config = dict(
    dataset='photos with spoken descriptions (Open Images, Localized Narratives)',
    image_size=32,
    horizontal_flip=True,
    color_jitter=0.1,
    encoder_stem='single',
    latent_channels=4,
    decoder_widths=[48, 96, 192],
    decoder_upsampling='pixel_shuffle',
    beta2=0.95,
    lr=0.0014,
    adamw_lr_other_params=0.0014,
    grad_clip=1.0,
    batch_size=256,
    warmup_steps=120,
    adamw_weight_decay_other_params=0.05,
)
Rows from block 11 of the encoder of a small image FSQ autoencoder, named by matrix and row number. Rows with one number belong to one channel. Each number is 128 + 24 x the weight over its row's rms, rounded and kept within 0 to 255. All counts start at 0. Numbers have three digits each.
After each channel's rows are labels from the 100 images, of 14848, where the channel reaches its highest value: "colour at peak" is the nearest of a few named colours to the mean colour under the peak. Only what is clearly more common there than usual is listed. The data: photos with spoken descriptions (Open Images, Localized Narratives).
# convs0: first 3x3 conv (encoder.blocks.11.convs.0.weight, 160x160x3x3, each kernel summed), inputs 0-159
# convs1: second 3x3 conv (encoder.blocks.11.convs.1.weight, 160x160x3x3, transposed, each kernel summed), outputs 0-159

convs0.126:135119156170119111102135103122117110184144160112135120149097148105129104133192169113162140135069131143138113132163156131159161115102104106189136149120184103104093101113117102140140145135121079116135132153146110155178132140128101112172112140159135054140105122151135106130115114147146149122110154145154130140113114145105109142076119122135136161132156110161152132110137120134168108168128140112153119125141135154136126180122119090148157109113111174136148159133139126145118096146142109
convs1.126:162132124128144176159133138172131117121114109130084080151172131097176138121168153173137115110107100117147146146108086106143130141143118119138122116140124095116136118111128144121119135080141106099132110151172104134158136125117097144155133155115128199162133131101121137126125105097101088099136149139160135113120128134185123143140096129139157104108099134201118140109172135141081083127142118135127089135150139144144115159164117118128117153102139117156118100078134141145084095105098113
colour at peak: grey

convs0.71:145138140131140099130112095198144152133117127119122119126153109138140137135176181135116106158118099130136119160131157081137139130130126101104208136123088124139106129163148067128102108099133125117116127151111109126178112154104115114109129120114122133134112120098099105107134151113098127163071130099121123118145140123099139121093129146126109092181100152145132127097127134150141128129120135125182145150146145127129110143110119120104149137101155147094157151111129087137134030111091150
convs1.71:127126132156118088104163102108133117129135145149146118077163135146152111136167120121116129128133122129125111154144152182114129134102121167118103135128157095116106152110116082121086116153119126167114117168131107126137142095147146158159143122168118069121120156125099113109081137136145141114092142129096123086147125115175137089123118186097130107116135133110110111143089112106143194130164086096130169152095160124086131133084155135159157101130112158134143142155133093087136148108127134
colour at peak: black

convs0.83:105119117155149124130130082168104130117151181151130088155129152097061136145150149089126139196076195132131158130128103117130119131107112144110131162124159156119085125102129081166097147182124104124121143121121125143110070139144129077137114109127134100143174126143127109134105130112144131163120098140138148100128120116135141126120113106161131120144137077139100117134124137118154130104117136091156090113156153117136106146139102185122112109132097116152106150148147138131145148163149158
convs1.83:125126138104103100136113108095134111104152113107150140135144104107131180125107131113173098062122118126126120153109123076118102127153104142101100099098099141129146089133145122143124162139121127099163110128139128161104164146131174132083142109115135143132145116122162139111137165087111150077113088164131149170138135165158110114081151124148097108159142150178130112144145115109122111122126123087149059103143169125115094147126158172125099097103168127108128100117122117118146134131092134
colour at peak: grey; pink

convs0.105:129138075173139134115114140176144129119152145132131133156121101129161146120117118092127165125141149151137149111139160160112142127121148120155132152142148108160102101168142113098108176104143137079129178135108128086090107065150149088139146074167101120135187142115150133130096125138106160153087156109070117102150097127104113121151102130179140131125121116116092144134113134131137129094079118124159139144122164116099093142133131137105129110133115111116165107146159145121098108093136120
convs1.105:102114116132143163158137145089137121183122090123129113166112084141122138135153158134163121127148116078121111142130150128109139125139138124145111140097133138116137150186155138117129114127139145193120098140086119141173122152169175107127142078116114173113136124168110133094140126115130127100131122164126129176138112123142154078128158129167129115093157104108124166137089101142140135146110116124140177143122118135129106100084102174148188113118114079121128156126121155101101155140099114
colour at peak: black

convs0.158:131106115141166135128119117153136103122126047156131140104157134108156150155089143119085087131140130151134151155125179136108086131137109118109184139129128145144183117144118077114100069090118126129106145154118091127142106166134131125117129132114112097119087135130104132135120118145103115118075119140186159113128140107090119125179136123112107125114115106177131125108099129112151125113116114116137098132134081185141127138131162087132113159115088133134110074113130116108090135123134119
convs1.158:125112130141167123168122103180116122120145154126143175125126137138132101171115161141131153142140158098129133102129177164107124118125085120154142133125119134111085132147131074097152113121105134129090108124115100155149105133144136148177142114161165101125119107159138123114100154096128155168093142113130119073124110144162124175104111111143169184128095132120141136113133143123139180130134113124141196113131126127127115091104085099158116152145150152083149101159106152149116104154104103
colour at peak: grey

convs0.46:099157159113099083105094120200134116144111115145105124165160148148139113138161123125075158110132152141110127123119139128151106107130129099111151116117140135104133144138123164129069103176164180131089134117150139134117135137101157056137137154153106181132101135107118129158109131129107118099159067137137132102195149127125135129147117125099105108128144102142128136119154121104102129111131136114107122124134140125116095147113162149112150122097143178148182116139176150144127091117135127
convs1.46:123161146162121124113158167091098099114125089126159121108140147119160122171159155102120086148134103129157122114133155125111091090129147105133124157148115137116175141153155177147180139134131175104104114129120134118124109132136129158159118148122117137144100148121138083109140147148091116105147095155123137153138124088129158125104124122116156124079099125143077156149123111120116106172116083085159119121108126126098135090063142089138109143151115123155138099089073122141131101094114120
colour at peak: black

convs0.7:147089079119144110116172119189135170130092153111120106136108109132099114150116130128094112108113142100142113103154140111150077130133125101127113122136117135116101149126112125102111119111151118138141152114147150145082146131121120068145169091152087153125167125168150136165134129073106103140088140134137112122155113135128111148124135153153123070129117158165140127136131093154102151141122122102134155103117109105111188097101087122129128146113156107112199077145140129132157130127114094
convs1.7:126109132092123124125099132183146135108111133176129152133128132120072156109142117126072148147132124099125163129113142166128145104158112085112125129163137148136106136104097131136121154136144130117134142117158106100119116078108139135156136097147125131098139130133057113158111129176125173135120114116119126148102121150142119169087126125115030139191111138164140109112148142133180115153128130116101153164139102113125173091116133134134116143108111078148149122125138149118139101120161140
colour at peak: black

convs0.93:110099166141092119117126110138126157124116165136152124116146143115116103175146126133146124136119147086177119123148177095115081095135134111137140114125140119129114108158111081107084146158154122117117132133147120118124122108171137123143186103107083124157148120119118125133142128124186080159088135153117103151118096095142134147107083158137096112115089195117124137124102118135129103142160121116131113138170121067139178102125102150138138142106140118148196114120139145153127120148140091
convs1.93:113141109089122154106108144181106125137152118135066103152165109132106100160147167131112119104106121140141127134115107155075094081117131098091135100162145124116136127102125105138154162084112135093130101116155139179123157131156093107104131101135138131178141156140140136162112139127106124162118071114146126121143137126127123156154083150134093139148116064154136162112102119113151145123141111123143117164124152100136122107112124135098104129172095117128142112107171125169131106136186149
colour at peak: black