config.yaml
translate: 0.12
bottleneck: "fsq"
downsampling_factor: 4
encoder_arch: "resnet"
encoder_depths: [4, 8, 4]
latent_channels: 4
decoder_widths: [48, 96, 192]
init: "lecun_normal"
residual_init: "zero_last"
beta2: 0.95
max_precond_dim: 1024
merge_dims: false
epochs: 7.9
lr_schedule: "cosine"
Rows from block 11 of the encoder of a small image FSQ autoencoder, named by matrix and row number. Rows with one number belong to one channel. Each number is 500 + 25 x the weight over its row's rms, rounded and kept within 0 to 999. All counts start at 0. Numbers have three digits each.
After each channel's rows are labels from the 100 images, of 14848, where the channel reaches its highest value: "responds to" is what is common among them. Only what is clearly more common there than usual is listed. The data: photos with spoken descriptions (Open Images, Localized Narratives). In brackets: how many of the 100.
# convs0: first 3x3 conv (encoder.blocks.11.convs.0.weight, 160x160x3x3, each kernel summed), inputs 0-159
# convs1: second 3x3 conv (encoder.blocks.11.convs.1.weight, 160x160x3x3, transposed, each kernel summed), outputs 0-159

convs0.44:493424458517524430503501490578509518506474488519483490511509471513503452493490523512452498466495513499451496518504501538483486521512514473495504503503464490505487512500493528512486498556548534517510526522496491523469488502445520446495531465500485467505468509492540475505490442507494529488463472511478542458522516507483508485521459507493484494523515490507517518476495482515506492465514529517532521505537512483538494482507542549497471514515507447513551480491509497499475502476495488
convs1.44:472488472523529511495503532528559455461503477487523502510515480488510530488469464478518508531498506471493473525509529517497530497502528440510522517456490557539482507496469514503507504481498473577521516489474487510513517513518522498504542463459569521463485507499489514514513508548481528553449494455499481531497454459511489493463485458487495505516515497488490499523500521512488488498476498455489523503519498481489493473492501565532559481490495460496498514504505500512501496516483531
responds to: text has "dark" (31)

convs0.15:512492476505492520522477500501505471550569510519517500513482501502498494457499502490515494533501484507469478488548514504511491566501502479508498486535466546498513526505500498498502494509478551488548506531532493481510480502504498497494545489497488508505495458514491493475512479490472506493481499484490501507512489504527497508483479450511522532495478508510490490496524459508506491501486502511529477492482516516495505516500493493516515500500505493536667482495587508519471502512517451
convs1.15:476471487551507501509492517478521461507572488523483467512525516507501508444507522522496497423489509501481508528507485483514476455528472485501503509495495498502522587555514485493511518484488540523453473468524501501481468505475562515490508483491501477537490496490501505528474477548473464507516478505463504486495504483477495488498457479499485522459510519474507484491477548567498472482469502476506475512479486496509498481481503497479489498518514509486572523464498496510521481485457515
responds to: text has "white" (28)

convs0.3:497522491488484515517447514508492510471480486484497509468502532507501526518498492497489509486563478506493524522503504495492529532488481503478490489474487488456476499555482523500474492527548505554497484480450489522459486491462484531506546507485505539498470477491523480577507493494485498500470497507518502518521510495474480531540474527475485502535485474466433494520497506564477534473505469486485509508484556505480506498477487462498539509514511530474572491449513516542524507494467491
convs1.3:484491490470484491500558499481535515483478467480465541481466507484507528502488512527466474494487479519482453552526464497487505543511497490500500478514528501462460526540537470520553551511472476490506514499520462476567478452518487483533501504517489469495523511494512529513495509494488518490514537481498470440520474492463541485512494444488502461495471535461448495529475517474498504499531485481512493480472526495525477514471456520521512493490531470506527493538496495524525525507504516
responds to: text has "dark" (25); text has "black" (25)

convs0.25:497501483548551460531473480509527481502490479486506492475505475494486483511522505494450514515481477537492507498558535502509479476510523498518542507503456507456458567487522474544508501521505531532538520488505478464505455545464489476489512458514501477529478498456483502483477522484520523556524493531476556476501537489501497495467467494516530529502487533483523521470512474500523507472497493531566506496482491522502515493516482518491512471503467475503516492476541509485453489508462468
convs1.25:499490476488528506511495476467490531522488512492545486459476541498484488469467532467501498555513521494487510479447483497493512430509495482535511496498471468530479510452510523506473498519503460534476509498555461510469482512476536502530463476511498516486489479522452474474494549482493516497460520484503502439507498536488495506486471480487478509495523467442506500533528533540508515490518493521501491511493520515515516463499541496469565501526481524514508520532465514488562485478496485
responds to: text has "white" (29)

convs0.82:521510471446527449510513472467496501504494462517501481502526448492512533497489520478469459500501466527511480511516504534519484497480479490506513482496488505531498481509470470473507508509508504513494509486513494517454485494529477501433526463497488493528469518525545498527488496487533463520491496480487522469532519506505528454511536581525494506504489520519480498503515496469506508486501510506503473483480483454527492507485452521473513518530482413487508507520500526497558452427506529
convs1.82:471521516555501550487470512465510511503477490473516518503492466485541508464484473462516502505532533526496524498496542506504506523494468537549497526471488479527497502494424456527511500529526522495508528540505448522491529517473530508461475467497476485503515499489493491503541478516530488501493466491510521544501508488494471519486545545518495507512511522495529467514457514457483521501534491459533488513467486474512476516488447520522509497529454447489512495483502454457498497496510537
responds to: text has "dark" (29)

convs0.30:490528465510479507497516516497528503508515534508476515525506523501523542502511491531462552490495477532548539529484425496470505519504525491467480489509495472485516542485498536510519457525534471538508481496487505503453493504480541496524520495511494463471503474475518499549515501452483488524512501515474524491479514496510465491478511540474549509482524472530462496530506503519481513507482496486477503466529549543498485490514512470490459479546478520489552445508497499495522468521447453
convs1.30:498511502459491462506556481488534532537473512498533513537445484517469501484505472475507470537499504501489442490524510525506507544530474483465498488494499515500470497506483496523470459501503476539502555520497518502552498503520497475483523497466429537449531483508507479497489522507483499532516502474488500499466525480502550502523539518506514543488529503501470472510517527517524516515492514532485507499508515482483493505519461511514482489399521505493517563531514497512510513519494522
responds to: text has "white" (28)

convs0.89:487502498471500508468522506488492484511521560525514478498536489476479471520475488498503509463472565476542491476511503506491478485533560455533511512502491498478530465503509489521505510455557541499490491473485503551480515511519499526491528507483484526513541514496543484542505498475520531477496510529525474514524482469525482480539496533508536438484499503475513496484488495473474526482499464514492499496531479501522527507491501523489489495474530489490543527582515495512476536482519427
convs1.89:457504496528494487506522521509522476488503510469518522489524524487480507524494526471472459517494486471560490508469504512552494467556530526493480496544510469504523465522465500491489518507473519463492500530476490480472494491516505504493473499469521504507498494536455467461484517512542485475506468510490522474477505516491497525535491534509486546493485470489538517465505504480511493496470522488515455475519505527556535540470560510480436468491455461492527473458494502467483473468464491
responds to: text has "black" (27)

convs0.88:490464543510479480491498498538481537501483472499487494484496500517519500512503493507474502496504472487508471485512517524514527496496490513538512493493517453498495495538513518489458533527537513557492503495480501517486510474482491422521532529517448501479500513517496499534505534519459513542492556561506484494522491506518489469502466523507456507504496498464464512497483497521512488469489593466534461466482475516469494507500492549493549503476480501495539530460535470545512478474515513
convs1.88:561514488484521477510493543455446485477481504521500453539488460503539489502541483475532491485521475523477526529497512498499519468515486520503508562449465468499518490542554545495506496552543514438493513473518518475523503503480478484530504544509479509496485479484490498476479483496450498483516556489502482548525487496485520508512493505522491487499490491439479492505499486484491480514479525499496514523523502526512496488452501488478546524519513484548528453476516497467493508478522509
responds to: text has "dark" (29)