{
  "train_examples": 203450,
  "image_size": 32,
  "encoder_stem": "single",
  "loss": "mse",
  "decoder_norm": "groupnorm",
  "decoder_activation": "elu",
  "decoder_blocks_per_level": 2,
  "residual_init": "zero_last",
  "beta2": 0.95,
  "precondition_frequency": 10,
  "max_precond_dim": 1024,
  "merge_dims": false,
  "steps": 6300,
  "epochs": 7.9,
  "lr_schedule": "cosine"
}
Rows from block 6 of the encoder of a small image FSQ autoencoder, named by matrix and row number. Rows with one number belong to one channel. Each number is 500 + 40 x the weight over its row's rms, rounded and kept within 0 to 999. All counts start at 0. Numbers have three digits each.
After each channel's rows are labels from the 100 images, of 14848, where the channel reaches its highest value: "colour at peak" is the nearest of a few named colours to the mean colour under the peak. Only what is clearly more common there than usual is listed. The data: photos with spoken descriptions (Open Images, Localized Narratives).
# convs0: first 3x3 conv (encoder.blocks.6.convs.0.weight, 160x160x3x3, each kernel summed), inputs 120-159
# convs1: second 3x3 conv (encoder.blocks.6.convs.1.weight, 160x160x3x3, transposed, each kernel summed), outputs 120-159

convs0.147:450492518517485457531483491476545542524516556414516544529584496466466483537483539512487464536444529606480492466527515563
convs1.147:516494484528509504542474531502476481489514557524459460521459513606503578492475564506516505402539400514478595487500506449
colour at peak: pink

convs0.128:407479526494532467485469509541527534568530531493509466498495517508444422546478467488518470443480520512481472508583448438
convs1.128:565523520461489577498462584468500506549505526467498453589411498478491479476517489435498514426558502539463572509483502443
colour at peak: brown

convs0.51:483492497489529456565439503476441469515522515494413483518544478490468490517516510481486543591432544587478536449523525559
convs1.51:540496485464465595544481472462457503558515545492519456535553532510510585513503462548464546390467441520424419509529485533
colour at peak: grey

convs0.34:541423530514480497478493504447522507496508449517456441468537497553517521480506514468475441481548461481528493468506550483
convs1.34:523474486507468488524499472503439470525473481488475542538532497525514518531545482483458443495453515471544535504473513480
colour at peak: brown

convs0.61:520386464515510486456460462512487460501487496540515548545511493537512439571481524462494495571459486513456435466473475496
convs1.61:497474549474484304503527532486494487507481487553452500473401488511473499570462504539499429483488470495473516480479567543
colour at peak: brown

convs0.30:562490477430493498460546501495518542454560482482499548495552451466554434400563509581510483453461537474459512471476498493
convs1.30:479508458503471535458583447474484539448428454444512539508482506543556479483483403507516439482486459531480570523501516500
colour at peak: grey

convs0.72:521422460476477499512476537440547479470476481497531495547453545492510505491471434569490504456522484506534501479494537517
convs1.72:526407445465505469500489536541522475472478481513486416474519442547497442487486487442438497484499504510468524483539482469
colour at peak: green

convs0.52:508477529503486451519503569449474522483532456410497430462479510431531520448462485341492511446552492495479492459399500445
convs1.52:521557471468570526507589509532497533485432451494553546458451470562503549494474531513443488496464487462448540500459480435
colour at peak: black

convs0.36:552526420536508459483532499500515569486520479496535496530512463501544549463516584471472505481458425435509508466547543500
convs1.36:518525544471434512500474483533462400473477541467488459473519481545475528461472445467489503428508565492424502488427399507
colour at peak: brown

convs0.139:495496543482461492501461480515552447503587512463523526568515448490519494455441486530475518488498426520561501455469577492
convs1.139:522499519479406584530461585498469506522481454474417498510512503453518452454495492562552543501546454458537532526461486490
colour at peak: grey

convs0.88:505475466513485458474617517562403459478502510489482497467535509440549481485564548461514526516328494490513494470513530453
convs1.88:514451537483460562457521534484544448504503552490446525505447487562480556533544506459550512486383466545490491554504495505
colour at peak: grey

convs0.28:496492506443410479504467499527484513559496519461490491444470507492521444452442517507530547510546520510488469487555573484
convs1.28:525520481414518501512467454506477545575538567521539435457512442471517474477488504448464572518523508462497528534513502490
colour at peak: grey

convs0.149:483510541457431478500593525460502501450500602526489480560564437429534495548512514472496557508477491563584461465562560513
convs1.149:509482503417541529510454528445564543458482403417509433434593540482518460460469506489521512531447477541544467486499475547
colour at peak: black

convs0.69:449540459494467478571469552475514483512457495492549537526534476546533499444427451550538494442518392527480559433468533592
convs1.69:481579508564407546562558471491500432603479522447493462484532504574549493573511486464480521487503555517568519443524485479
colour at peak: grey; pink

convs0.85:454474491506502456502449449549494490491492480473553534456489458446534508459511548532489456516539493522500482478475535542
convs1.85:475496444543516421535582525501429532493432523550444474465421464512474569507525512525472485504563474498474470478408481486
colour at peak: grey

convs0.106:492437484464496511481540515486431544490549486573497503549512482423510477502498493515473457535538463441459500527476551498
convs1.106:433479506477526494524511532487495469523480448461564547543460555448507478494449493455506480445490529435529576456454513441
colour at peak: white

convs0.68:507493567518532491541541480445468477534544479537520494556512490445565544469539548402471506537518514469473446508482515509
convs1.68:507534536518499535441509597533512402513472491488496537462527445539483537539536519486547492430544512533487456494496573506
colour at peak: grey

convs0.31:442492514484531488550518450533580474483547556478524530476495509513455525522534480478497440479409493510507511458484441514
convs1.31:509466496446435493538476530514501550472497546526444526553500393464460529501472505535496459518517461495541478447499539575
colour at peak: black

convs0.102:447546457470559544552533501471520482554540514524460527499519539506511514463460454456463495478527521488562522458470499520
convs1.102:513551534538519520474521507448534555524499465435474526503486470516524499537549587508457561428511501566496478526558535524
colour at peak: pink

convs0.54:508469498483595525511450419465557463490461512456455545459477568546520535472499497471539486567545518458489452431437493475
convs1.54:476551486440572511480474498504494582561501547445523496453514575571503572531444483520474468484532479481480559509568526458
colour at peak: grey

convs0.79:406438515497498534487509522462477537457488541468563555547527530564487457420556488614478509485544491493482494526489549591
convs1.79:427531481487531444520520429499491504517473449480458451471490531564505539528429476509517493545500523517503536554469476494
colour at peak: grey

convs0.115:436469498487440538474531531466633593531492534563504576523512446496486531437503489519517450532512449422550499571540438524
convs1.115:436494552522539373512445519506525500538550492565553530514506479439540459461472527492473464542511595460477476496544550534
colour at peak: white

convs0.81:482484571462450519467517439501502493527530453566559425492493531526456492479537503500524540469395485543474540420458413435
convs1.81:517518514495412475543514528561550542510512539503383521530511446469452374500452484464545505473511602516461458496455488528
colour at peak: black

convs0.144:533421520475442502544404480493519509552499522465468511498483515463518459554540535394498503434506497512448557434485501542
convs1.144:520456429479481544540443602470549467599520474409540513475570491518506531559508516536500519412506455491463495534547568547
colour at peak: grey

convs0.96:543463502527507502511504552436518512470599511461512450446464484515537502427467527480470492529525507579537495533494494518
convs1.96:514454465502575469531575477543501526542455530525456535486544473496502521476503514461504467511493447488529500447482503521
colour at peak: grey